config.toml
model = "self-supervised image encoder"
train_examples = 97085
mlp_ratio = 4
bias = "all"
parallel_block = false
projector_out = 128
init = "orthogonal"
orthogonalizer = "newton_schulz_5"
lr_schedule = "wsd_sqrt"
Rows from block 2 of a small self-supervised image encoder, named by matrix and row number. Rows with one number belong to one neuron. Each number is 200 + 40 x the weight over its row's rms, rounded and kept within 0 to 999. All counts start at 0.
After each neuron's rows are labels from the 100 images, of 14848, where the neuron reaches its highest value: "top examples" is what is common among them. Only what is clearly more common there than usual is listed. The data: microscope photos of single blood and bone marrow cells.
# fc1: MLP up (model.blocks.2.mlp.fc1.weight, 640x160), inputs 0-159
# fc2: MLP down (model.blocks.2.mlp.fc2.weight, 160x640, transposed), outputs 0-159

fc1.410,237,221,192,249,239,247,180,148,200,200,219,234,120,159,228,300,216,200,159,225,148,176,223,277,215,205,259,217,188,344,148,174,202,226,233,137,232,165,194,131,191,221,215,194,169,200,147,219,172,122,265,181,197,227,100,231,180,217,144,163,147,200,163,193,208,199,188,255,170,169,172,225,173,159,220,221,252,205,266,253,261,175,253,207,207,163,194,195,151,247,252,215,230,184,128,180,213,205,270,136,174,188,234,206,145,171,212,151,150,199,278,276,191,219,183,267,238,173,188,293,216,205,249,194,183,247,239,169,267,217,147,228,183,204,182,185,194,167,233,162,170,230,212,218,217,192,145,159,179,208,206,184,143,180,178,147,217,176,138,250
fc2.410,232,226,164,182,186,170,143,276,143,231,215,272,177,179,227,244,181,144,137,219,212,161,164,244,149,164,244,208,174,188,201,227,226,146,163,265,228,269,184,278,111,152,141,174,273,175,252,200,200,242,129,217,178,243,199,173,219,188,245,208,134,208,189,265,120,204,167,195,252,213,143,170,208,235,181,195,163,161,105,234,140,161,141,139,170,230,204,197,241,161,238,159,216,222,180,289,174,182,211,183,223,251,237,136,224,180,186,286,188,192,174,195,194,244,175,206,207,240,221,220,209,233,158,215,230,149,202,166,190,164,263,216,211,136,195,205,112,196,190,254,141,142,240,185,251,198,231,295,218,256,204,249,183,213,209,240,200,197,247,194
top examples: cell type: artefact

fc1.48,239,242,150,243,229,247,219,180,134,203,195,142,221,224,203,223,173,174,275,188,172,212,113,136,182,193,161,156,183,190,244,231,217,232,214,209,212,223,242,179,280,139,170,142,222,227,264,186,93,196,185,176,203,154,151,189,198,268,189,180,196,205,162,164,191,241,215,196,207,169,257,185,145,193,181,160,184,171,138,218,179,151,204,219,215,171,260,192,156,254,178,242,221,165,171,132,215,159,196,146,96,206,196,135,206,203,159,281,185,196,212,188,179,251,117,178,237,181,136,274,245,230,297,185,220,228,168,250,217,231,147,247,177,156,151,100,216,208,209,257,237,177,164,180,214,223,140,183,158,298,150,171,220,199,235,224,242,211,186,217
fc2.48,239,205,206,227,139,252,215,216,210,188,140,172,219,153,151,228,211,223,151,140,189,192,181,147,214,229,227,260,274,190,206,255,271,175,271,278,221,223,158,174,154,215,152,182,120,240,171,236,189,98,261,274,147,156,215,204,237,196,231,188,207,185,219,206,225,157,194,231,194,243,234,274,220,278,147,229,162,212,173,202,223,214,141,198,251,166,228,189,212,201,177,196,202,169,141,218,223,252,164,208,238,180,188,234,187,185,197,153,203,211,231,183,257,121,262,203,200,126,264,191,235,53,223,181,191,195,210,226,236,140,133,240,175,193,204,256,190,253,178,215,223,152,150,193,114,219,217,266,197,199,170,231,195,241,179,113,182,237,162,190
top examples: smear: peripheral blood; cell type: lymphocyte

fc1.613,179,212,218,166,205,228,211,292,245,156,234,168,197,263,217,245,160,139,165,257,223,216,154,179,237,161,200,158,258,156,234,183,184,160,187,188,223,173,181,139,190,158,228,251,217,143,208,219,195,237,173,166,149,229,161,201,190,213,188,191,187,131,199,204,207,220,228,198,271,232,185,184,205,170,193,202,242,246,121,199,223,128,254,141,205,106,228,228,212,274,180,167,267,170,240,247,202,170,210,114,155,190,191,194,205,172,138,244,239,150,190,230,262,206,228,197,205,193,260,150,139,159,241,170,217,287,201,268,134,239,202,229,214,228,200,68,145,148,140,216,210,159,194,174,187,260,161,142,215,260,222,202,206,260,211,284,181,150,241,199
fc2.613,208,207,186,216,200,160,175,209,135,276,182,236,216,174,261,203,224,234,135,221,243,140,220,221,220,201,230,197,113,189,257,270,177,253,157,164,133,211,303,183,201,112,185,187,181,159,250,214,221,242,192,198,156,214,181,243,194,249,187,174,246,255,200,154,233,170,197,243,237,181,238,306,266,201,263,210,185,162,249,176,159,201,204,191,182,159,227,172,183,225,274,129,146,133,202,170,153,126,179,178,190,191,210,237,233,191,176,212,114,224,227,133,161,232,265,244,234,230,193,159,192,139,175,141,168,265,147,155,233,212,161,170,182,205,245,174,177,250,264,232,213,134,212,193,258,219,222,150,260,192,128,209,203,232,259,227,186,198,189,149
top examples: cell type: artefact

fc1.553,254,213,205,165,168,194,174,172,159,201,190,248,123,141,195,238,173,241,200,167,252,188,228,182,159,159,208,143,222,199,125,180,262,305,143,247,189,160,211,189,173,166,151,162,169,169,121,247,171,190,248,189,207,204,223,178,222,226,247,173,150,199,231,153,229,141,232,284,209,212,166,254,149,141,248,176,268,149,195,180,150,143,156,196,232,229,147,201,187,228,192,192,146,246,198,165,231,137,262,111,187,179,161,199,233,86,270,211,180,262,210,191,256,141,233,179,195,182,258,221,174,198,253,191,136,180,191,150,226,279,228,241,224,195,167,218,220,204,190,215,184,168,198,226,181,215,213,152,121,191,103,138,236,218,216,233,206,152,169,207
fc2.553,176,232,187,207,151,141,252,232,236,257,231,169,238,219,228,175,195,261,122,152,164,243,196,229,254,193,160,203,206,208,231,217,156,127,246,253,184,189,176,202,269,160,209,224,308,172,202,246,194,208,205,164,110,138,201,283,207,177,146,254,267,181,188,275,174,227,193,157,200,229,203,176,241,230,190,271,144,207,191,306,190,204,275,152,239,145,256,185,215,202,196,197,178,154,206,246,200,180,159,200,131,227,231,201,179,169,88,201,171,145,222,205,193,227,137,202,184,139,188,217,246,187,132,195,194,180,259,223,230,155,163,180,136,181,231,145,289,216,122,180,162,202,277,205,243,191,217,204,167,182,217,180,217,221,183,190,167,247,221,167
top examples: cell type: artefact

fc1.566,220,161,109,178,186,252,145,197,131,206,195,187,210,227,166,157,196,153,190,228,189,250,42,287,215,163,172,179,222,197,170,202,198,168,218,185,186,180,301,266,146,186,186,242,165,227,238,124,221,183,210,155,232,209,228,229,212,105,268,326,173,165,219,216,217,204,249,170,184,161,148,225,222,208,249,213,186,174,241,241,288,240,204,166,213,122,181,195,232,255,186,208,203,221,173,258,217,223,172,215,201,220,250,209,236,209,184,199,225,181,207,188,180,189,170,222,228,225,233,223,191,187,145,146,159,196,218,150,188,158,166,238,216,225,234,178,154,198,190,206,244,238,151,230,215,195,248,122,210,254,213,162,200,207,216,107,179,175,317,170
fc2.566,129,267,284,179,235,249,204,162,239,257,258,196,188,227,252,174,177,181,241,201,248,198,270,186,245,231,204,151,285,190,155,142,216,227,169,252,230,230,171,178,199,222,193,173,279,195,154,157,171,151,167,239,123,263,207,184,226,211,220,160,209,200,191,148,211,195,171,211,156,214,327,197,141,178,188,240,268,245,191,182,177,201,175,159,191,209,180,250,145,198,216,228,135,199,244,174,250,186,244,197,223,170,217,199,119,193,169,129,183,161,216,261,152,142,242,247,138,148,179,215,175,214,210,160,189,226,228,160,243,193,236,239,197,200,75,223,166,205,210,194,179,173,122,238,212,230,117,249,217,167,204,236,248,241,133,149,194,198,199,233
top examples: smear: peripheral blood

fc1.460,247,160,233,164,127,280,206,178,171,218,169,152,158,208,202,204,225,184,252,245,203,193,194,150,226,267,259,113,176,213,189,220,213,204,207,256,104,215,177,252,244,125,210,230,129,158,211,242,164,160,196,177,223,153,110,198,225,215,249,178,178,171,224,129,176,203,185,251,138,211,238,248,204,209,189,272,271,142,212,166,273,157,208,152,205,181,165,272,197,257,164,184,212,238,195,182,187,259,183,164,170,218,228,240,199,131,185,191,154,177,156,257,237,151,191,200,166,187,262,238,209,153,224,119,213,199,254,228,152,293,235,245,183,202,164,163,227,240,180,204,185,159,215,182,218,260,160,188,218,169,203,132,167,247,227,165,296,150,172,230
fc2.460,187,221,141,223,230,144,261,218,196,239,180,260,215,261,227,233,194,245,118,178,181,221,179,256,203,226,133,142,212,173,184,208,206,211,170,143,174,159,146,185,226,211,266,193,237,183,205,248,240,195,177,188,191,200,207,161,234,194,174,196,179,226,207,212,239,202,173,215,214,243,184,189,220,142,220,218,124,235,172,289,163,203,181,210,187,212,286,183,207,156,237,124,175,131,245,189,214,145,192,169,167,191,168,117,276,278,202,233,213,258,200,198,236,260,223,231,176,131,196,143,146,235,101,201,239,164,128,208,311,136,186,231,131,236,174,190,191,213,223,209,177,178,179,230,217,160,240,144,198,219,179,193,294,151,207,303,246,256,161,202
top examples: cell type: segmented neutrophil

fc1.451,270,227,229,255,179,215,168,222,181,137,152,205,210,194,222,150,265,192,163,246,221,247,196,110,205,243,216,163,164,204,150,208,170,232,134,187,142,148,168,162,165,233,198,241,144,211,142,235,153,179,155,168,181,237,209,187,208,155,140,143,189,190,158,225,199,195,229,151,193,245,191,235,221,215,171,222,112,197,191,130,169,259,205,138,214,183,141,163,194,180,168,128,198,242,212,244,189,151,177,194,226,224,232,220,162,247,230,235,186,135,228,180,169,215,274,250,188,132,179,121,229,133,108,151,186,256,201,178,198,196,154,288,228,202,226,191,260,318,195,228,249,234,253,158,162,182,172,269,198,171,148,223,188,175,260,216,209,205,275,199
fc2.451,157,180,201,257,267,194,227,209,251,212,226,131,242,206,160,247,168,247,244,214,201,113,206,219,244,245,144,236,204,191,241,214,187,158,157,260,238,208,181,189,176,259,116,216,154,228,277,170,199,215,217,241,168,110,241,178,206,273,171,176,151,207,230,171,245,220,209,221,233,183,157,199,243,266,182,208,205,203,164,200,186,172,223,153,219,205,253,193,217,137,276,157,220,184,191,240,231,176,151,210,186,116,189,206,111,231,152,172,210,269,208,191,190,216,121,185,172,203,201,254,221,252,263,149,193,178,315,242,162,181,145,173,248,189,216,192,170,131,190,218,110,183,297,193,213,235,197,200,165,207,243,188,134,198,145,188,144,198,235,134
top examples: cell type: artefact

fc1.242,241,237,172,267,122,174,225,125,182,183,167,166,153,223,185,193,151,178,149,212,150,185,220,188,256,188,182,169,151,166,203,138,299,165,204,205,182,158,233,238,177,181,191,245,177,163,138,186,188,297,246,279,221,173,171,199,211,216,182,142,156,201,192,236,181,216,226,163,164,208,189,211,143,186,202,205,133,259,187,216,258,206,186,145,256,258,242,262,152,192,156,222,222,178,80,180,193,195,212,182,223,254,132,201,212,259,174,142,200,178,93,158,179,156,190,184,122,175,268,242,220,173,201,256,218,151,170,179,184,226,254,201,232,203,170,242,197,145,172,208,221,141,180,174,279,218,119,178,203,204,147,209,169,209,256,163,216,226,280,223
fc2.242,220,231,216,149,180,193,176,179,166,182,268,225,128,179,183,235,171,205,118,236,308,228,180,195,200,93,229,104,196,189,149,242,247,178,163,172,247,126,179,122,215,206,180,122,208,258,206,242,134,211,256,238,176,145,161,152,255,217,170,287,277,168,202,253,201,245,117,220,261,256,204,210,255,234,185,173,241,194,201,151,177,224,193,207,213,235,149,181,221,206,261,180,261,223,209,189,216,203,219,193,179,168,250,168,232,155,227,272,121,241,206,256,172,268,171,182,190,235,185,188,198,250,152,145,129,214,214,244,208,171,230,147,238,192,148,169,179,177,228,185,180,233,150,234,223,177,198,170,254,244,209,166,183,225,172,232,200,151,212,223
top examples: smear: peripheral blood; cell type: platelet

fc1.442,201,192,201,212,150,188,240,141,137,130,175,159,268,184,238,259,192,208,226,241,177,233,239,272,263,167,168,232,236,176,223,237,216,271,156,223,215,197,205,122,191,213,98,177,212,246,284,219,106,190,159,228,203,209,230,145,174,157,211,221,169,183,176,245,238,202,250,194,241,207,178,233,223,179,157,214,177,167,195,174,219,194,244,198,183,245,202,143,253,214,187,239,201,201,194,131,225,224,260,188,227,213,197,154,256,268,196,183,218,238,258,175,156,265,216,192,225,156,224,288,180,161,241,170,233,180,195,263,247,229,261,127,203,142,124,158,193,200,214,253,286,153,166,180,217,143,226,234,144,210,170,175,243,312,177,241,194,206,269,195
fc2.442,225,268,185,218,215,225,190,212,194,176,175,200,154,148,219,178,158,193,205,129,109,226,258,218,149,236,266,250,211,213,188,235,177,211,183,231,197,246,209,154,213,165,122,201,222,182,119,240,242,162,235,236,219,107,192,187,127,214,222,151,232,135,300,174,191,297,257,187,183,226,192,248,154,221,164,194,202,233,221,219,138,223,218,215,207,224,239,210,202,188,141,238,189,207,170,208,181,180,121,268,244,199,228,213,207,198,230,193,104,183,224,266,254,101,156,204,254,152,143,175,246,168,213,136,163,206,197,240,203,166,96,203,268,287,154,223,251,210,218,230,142,232,158,207,186,228,176,249,230,225,207,192,224,158,213,185,205,252,184,224
top examples: smear: peripheral blood; cell type: platelet