config.yaml
model: "self-supervised image encoder"
dataset: "microscope photos of single blood and bone marrow cells"
train_examples: 97085
color_jitter: 0.4
norm_position: "res_post"
conv_stem: false
positions: "sincos"
projector_out: 128
projector_hidden_layers: 1
temperature: 0.1
optimizer: "muon"
lr: 0.002
momentum: 0.95
steps: 12400
final_lr_fraction: 0.1
Rows from block 2 of a small self-supervised image encoder, named by matrix and row number. Rows with one number belong to one neuron. Each number is 500 + 40 x the weight over its row's rms, rounded and kept within 0 to 999. All counts start at 0. Numbers have three digits each. After the name is the row's rms in percent of the matrix's.
After each neuron's rows are labels from the 100 images, of 14848, where the neuron reaches its highest value: "top examples" is what is common among them; "colour at peak" is the nearest of a few named colours to the mean colour under the peak. Only what is clearly more common there than usual is listed. The data: microscope photos of single blood and bone marrow cells.
# fc1: MLP up (model.blocks.2.mlp.fc1.weight, 640x160), inputs 0-159
# fc2: MLP down (model.blocks.2.mlp.fc2.weight, 160x640, transposed), outputs 0-159

fc1.311 099:489588484500477416495492546562508430475437455486509473509470552477544458560404511506437503484489552496466512503533456468558503562520495485594455507514449430489437472588505482543477489469520472507442554510492505549535476506510545451463532493506538498510484499539514505484411586540482485502497552560503499526508465437496507459530483477538423444605524517476503494540502509549492519523603470502562483518570520489503464511516534500472532517540497460486523475525567457486495574425533392
fc2.311 108:526471506476539583462523434453522506484458539445442507610493503534470440521519428500536463527505536527489532557546551585408437468565476499504483544458505447495558474551473467518542492497493404541553423488475486514457478492482560453527503506451507588504488462512494493489557497502479448480550530524499530484507457545480490530549548519507470478455526527497448525510498482520436480518432536483484483470502449465485508517581464524567555485507519545451489539456499537604444475419436560
top examples: cell type: erythroblast
colour at peak: blue; purple

fc1.306 092:646515535429556545513502510469459487529572475457425509468474520516492540486450477464518536510466560559553507563530565553531466479453482536427550513480498593478533423516515510511551553450482500519491478491464490508469552469470419487428481431432546472555537465477502478457465538491433496525516481484528540491493480448488536536478473544492499462496492524527523578490566517481459477424531524509449503579494501453512490517456496452492470525554523513428459535458508473515494391541518459
fc2.306 092:408527535507528494552472501534509547480408508477506516467471401493525500564526518467551562506543459452499468390470533482570458505536517508573486538491491455492518587538475454477461469520524505460483529469488510527493459486486541513569585591508557519492422451547517531451471502518519461489522481517570469507522514565496430500563510486528517497516461462514483485498505526603448571507459572492548446447519491485482494457520476461454529402396513544477527476492504484472488478449500524
top examples: cell type: artefact
colour at peak: purple

fc1.629 117:515531492469539535531530538455487536476462437526534421499501501457468566523421488553461484509368452541471529519480507483478456395462478568511492430557429501494518506515471522564529579476510516483501495415516530540528510553464483496500507503543453505521512482580408523434437569497520494474492494534539507528581516487533476458583473434519542536504504532480497540507480444428477514496443465527472509445429483526499508458482505559577497519523502460469490479537516452510547485527402512
fc2.629 118:522509531512499524591464486447537551509510525459564554522518457466520483531534530445482568495541520496487438505495524542581512550494577461491492535497429469525504465475449450500503422434500479532454530510530458474543535490483446525463501519433428494481540490454505518485535472503519547503484513564484583517395521433547478477489521491506446499548555474537518437470491488424500541515500489537516524501517482455547564515547477450349572484450483569518519499471441460499447450549547545
top examples: cell type: segmented neutrophil
colour at peak: purple

fc1.255 081:550474541528456506436463489522476487417479495473527411493528510548504520525547507528484530489530557501468439482505489522491547482462538470462560547531583497493491481569445571505497488493517494553439500431482517504493498483575502472510477473486525531534594489450476549439432482487569505461493512546531496444516488432473394548451491520470477416470483490427529517460572440427462477526440445587467461490481480555493521536515515441435517515457579477536470499464558501501515560477493436
fc2.255 096:446455541510500543555501515469515559541525482444431577454456488463556425519477518505442582481473412562460498519547569453507447515526506514517487513455467511488473502474495467504493522545531524432504491516443499479470441486497464526502511572544457444498522488496475459583450580515443459470504485459514531604479572511466540530559458553527484475532478473496510454459473546497569489534515531424587543459515433434538533469556440528558510491501442518456549438497491496551474475498480528
top examples: cell type: segmented neutrophil; smear: peripheral blood
colour at peak: purple

fc1.142 102:466531544450496430550470561515464480416479452492503464453521516516488512527512537514479457541486576499415499527404494531546527520467376514493536474492480502576524463526483556523583569553515418439503546506537488504510513531494490488463418452435458546540497492463421453499472593488580449494547484520477495468469495471449544499524517477464505536484451463487491502501518455577481479466453519486561449461484543509489523468492544522502550557473501555533538488538574551515423460485492524
fc2.142 084:469493493583518485429591490587515533591534459531534563497410559544449520446478467504479449473501493486534454501519442436497481465541544462516444487533521550414500497556571506518519491520439545540441431481502442429473514492504515538546468528508554502447535463491503510441492563505444535486558515506504478520544549508546486484532464510477487423510549482477441464527461549524543465490499525507457582448495505495475511510497455484512526492547524466487434577508471379499574510502476511
top examples: smear: peripheral blood
colour at peak: white

fc1.373 087:491535528498465485453503582505544510483581493434486529502436526573563565511498532495497464520514433504508461649507440498461509457478520510525501544511440596460447510530488489550529482488532501510479479500470578478517486488554514510509481492501482480510500612532519472459454429567538501469484489495459507472468567503518513451449525492429475494482529607464573503499441540535455533528468548450464441488502425451488538523512519522438460469566485513534429564498493503477441540452479502
fc2.373 083:499482449503460571501547458524487433503501482572528570499519488568486499545584497478527488491519531459563479434473520496525460471535557413512502447553453428533499454505505499435460507576480450466467519508520501500536510471481508464539483513556482464478538401596448487494483499483476506568477550430521562531511475467451465506563509497470533458522465491522446544491516445562511482513490517436545532443466488573489508474550499463598531543452480574445531460516510547487434450509570443
top examples: cell type: segmented neutrophil; smear: peripheral blood
colour at peak: pink

fc1.238 105:509465479471479465582569480482501488494504504484554506552475495478514463495502468531512519501533474532482520489533490476479534503486527473533527520485515476500483485453525531503465469487434459480577522515516445486474542550399482472481440537546436506520515512466466537545470514500521536499556548501462535504431552437537652522433491461485424445491558490501544494561448433541544486426499535480464486464486572405446511451464577497489397475533501432499505382511524489545526503514555544
fc2.238 117:477489454492467453505433546478557442501563505468510443439495503500559513483485497408505517457489490471510522481493574533515489450547493492496526456512430504466499460548388460495478524550499538417442504520503527473428496400521450519491531471467550499497555504514521465567490547467490460463461536474482471562446472582518496507520441470524476492553507573522567493485521591517466592542543476511416526524523463552500516528552444461506522464478540553514535565497498571542536540462564473
top examples: smear: peripheral blood
colour at peak: white

fc1.102 087:504510488517570466514514495475539454533514506500466477526470523490477492497421481516416537551518549535439535542438542503558547559458528479514481499547508449492444569513459438539481510413482475516495462472522466498505459562495503571468506430447505459471436521570590512491442512438493463537463527520556510419512451509543493475517496513501475488503542422449549533534555509431606565480471451512511489494573502408458479417531487558544490530471526452477480446524526458504512516577489515
fc2.102 081:508547535484458541494461532482470533429493491472541531428499518509522474512531478582593464502493461463477501373486477576507541579516516469440551521492468547572533430510453466499480479553559547495466556534521453481516553563431499502491556478528477474536460516530501480558501534588504482458518503488555467490509499418500441582496454490442485517479508590460473465448448455509468546469483474491533580489461552599553536510544476459500494465503451497458482464506485490506510463444527476
top examples: cell type: erythroblast
colour at peak: blue

fc1.98 052:530481455540553564515514506446544540423505448530513446484491466486560497530480479486455569534493521438466484449470483538558457442475569481497491466528506526549496487463565490526512495514530499488512486531488427513562518535418504488481484512438510581505571548496509464474512641447513487534513395477421489458489503548554510409579481520479525453552510456555499441535514483514454466501535436514532526450555527514481559552527542510484464497539554510482513517540491513508462505470562593
fc2.98 057:503544521499414476524539498589452521528504490496589602406477547516499521451495512440501514455515476501523501464541533460419584570513443523525545484501533525453499483547537537406507427524415477436509488523533466513508534488567521473532480485444501466517447505596467510463518472499521479510494461491568458397500461460438462515495520512469518473566537526563499483443501513497485495515465503523483541528452561505493527480489469522621563516482463514445523494497490495469486472495454570
top examples: cell type: artefact
colour at peak: white

fc1.274 094:496491546482557472451536482551540473508521554504467527426491567442467524493486533543501454551511537482486520555454530458551503495516451480518491489546437505607534553455472502503502589492460487469528477525523421508494499524566500479471539466557569475472470489571531489481441474483548515490517445503505463490495450476526466497485487478504492436471459357468548512507471454416493552511511419488508523439514574508491594469562440460481431433468505448444500551527542522453499489539552480
fc2.274 124:542510564518495573479476566386506526480447438542502539515529496495486485492478517528491564488492480504379519469451437514476514493470571526498504439396455438486526452518427489499454509554568479497527541430494445482522510468484485481471470466492560489530485461484450510507486524434490524499540521590549551579495510437486476549487492503481493568448558505505473452537553506515482453496489564509473527499559463483449492496601537530426557563519482541501498491531479509548537468499470589
top examples: cell type: erythroblast; cell type: lymphocyte
colour at peak: blue

fc1.559 101:500535483554502602503541549499498464525454508494470551521553418508468458498577507506427481449494572487485502514491476545520467522528502468424475508451483440448467510548462558486522571498494514498472454534454498489569569473494434495484481460503482464538505482470539475474470455466477448490495511541507540405449503531483484475471499530548472508512484467495452465500404575497521487498485453552400490462503551498447553587447497437480416494574512494526543518467569442574564485515576501
fc2.559 094:482450454488508453497495492472498455490510527456475431397465533479550480526404540427571499549573435528467566543486518468492468511515525504528438457494543463535526516535529466563528483550490494504527535434466462521439484589469502518510497486478571511473559532506427535494472507498504493447515510436499435519475483458519517516457481510422522525547521537537534508448540458477484502446536503471585538537516431457565524476483475549544536455411517510605485562559542499424513533544506513
top examples: cell type: artefact
colour at peak: purple

fc1.168 111:493448537516460441541437437489538486485528543455467444457489515500460452509472466439435495477529533498487523448439523503494484451495488447483537482565464538502421491546545514580561449524513437548523556482515535405480522454459580486484523522449542509527526464460564571472483530513567504465564501465485505496530481428376524513459553445495496572456525474488562506546501449479512459516455525490506544522526552501438496503473500476507547495527420528510449417450433515484448475464526496
fc2.168 118:473524461489520502515570496523425512567523439508506528530512463487547523431456458564545466537446456542435467507519544543464489541487526585514498480529462514494607483501467488468452492533531509531484472523496521592518469580537397476492452491611518541533462504542425511513511478425479573484546526518494526475465459499579442468563512453476475472535505507527482460570541467486526442460549476535465505440522447439498566546509470511459478469448529442472499536505538446462552499524493524
top examples: cell type: segmented neutrophil; smear: peripheral blood
colour at peak: pink

fc1.256 089:518530481484523499502560463488525477503492515500525502536556505470520545529550416471445451462482485498498487507558537431487423499461510513506490527474421555432488517462449513485557567513493489452561488538515478479439500471505436511420482531574477513477393519555558487450527413576455494519452500549488461481521531494497515475484437462448520469493526579505526433512474524494506501523537468563458493472484523605428492597507431436545480553519508464477482511490423506488464518589549534
fc2.256 083:480484516520541456459552478547572532520493496510525526503505429559500468539474523516508531582574518511571488541455503534492481416534502581471564518468578449530538491482519517567454472467467535545553510442510504497533481436563529425472481513450537450472527453514477488490487604479480502457552584484503492436520511534422470459531486471509439523573486482470413492514510478433495449492543531523513520498503517409539442441554471520435480520483534430444498529518463555512465509430504485
top examples: smear: peripheral blood
colour at peak: pink

fc1.136 089:471470522475515516466518540532544463489450489527459453485514471469559505504571502529492493584452485502487516504531442495460527468523441508531542499473473550514566458453505433452498488531510504472480469527474437534511412562490551486494502427487511503479476533516538444500481522565509401497507479534526506483465478505586478470556510436489453457569538479560406472454473543513509547509510428524514491479547434525479493421527529553371527527504533512558526606429522525523416559511470481
fc2.136 090:487519560468524481557485462432559522513463563524494485547444539474510502496472504517556520501466539497502397521509496574491499528507547504493488534514404503525504538488514529517511495423537510528502434521534526525462542470549500480462530557558559539492520498428426511536474473515499568503515469488452543474476516506579468574452446530480517578443456443458469493584458477437527521470546517417528542455465526471543416498508484455435431494483550501423439478577471470463555521447513530
top examples: cell type: artefact
colour at peak: blue; purple

fc1.279 093:550538513492491452561500604518482516402509462385547448509486551484496397517494486484483544472497534528453458509509445472529517530463478477432550569423497523515460467522549542514476522424527504426449468489495532506483504476489442501513493491505511511487522501480489526493477453487522485490421567537575472545526498510492491502518456503506476491523533504452499458507501468488429488496469526541505504475448436513407509404544437486471475491413574479443489444448456417544450583482541515
fc2.279 117:504477455565541543552502396484447528539534434466459479503534433483473529430571581534483502525511469450497508477460516528458487556579469527490443517518475538533508414563445461534505468552496494504552568519464557546485460465591511488510514482475500527523528526594513487531497521486509472520504441490479530494454495482488492466508499451506515527516408572502470446468492483476586503555450451511551427478552542474538578467479546566467430513535482495484495464566465449518534475441461468
top examples: cell type: segmented neutrophil
colour at peak: blue

fc1.390 080:474502481489418533547531543431525567478489544548545525595545537484464480536440543486494566482573441498524443514506494480483542491476484450481472527570497489496470504488469483441524461509477558494508447465419496552546510471567511501563541547455580506485482522455489497534549539523451533510515502467489492462502544433489448509617520502523494497535514424499408508487477476509480574499484457488529492434458450479500504447499507527487513572461501437585466595506543527580430489454519473
fc2.390 083:473490532423521506426487510465534423494492525564469350487502533517440501527529449522456361516410488462577516431497495490472467492477506561479526503473497506538511544513524495539506513477563545533480522482561489473484510536513495464472472492541512500473489528548450457532489512438539420503488485519491541474437521575528525521492515439470513536572586568546545480483574510434468483531514588467514505490527467515521508540505518498514520517468516575451497534470516451465467546558464439
top examples: cell type: artefact
colour at peak: purple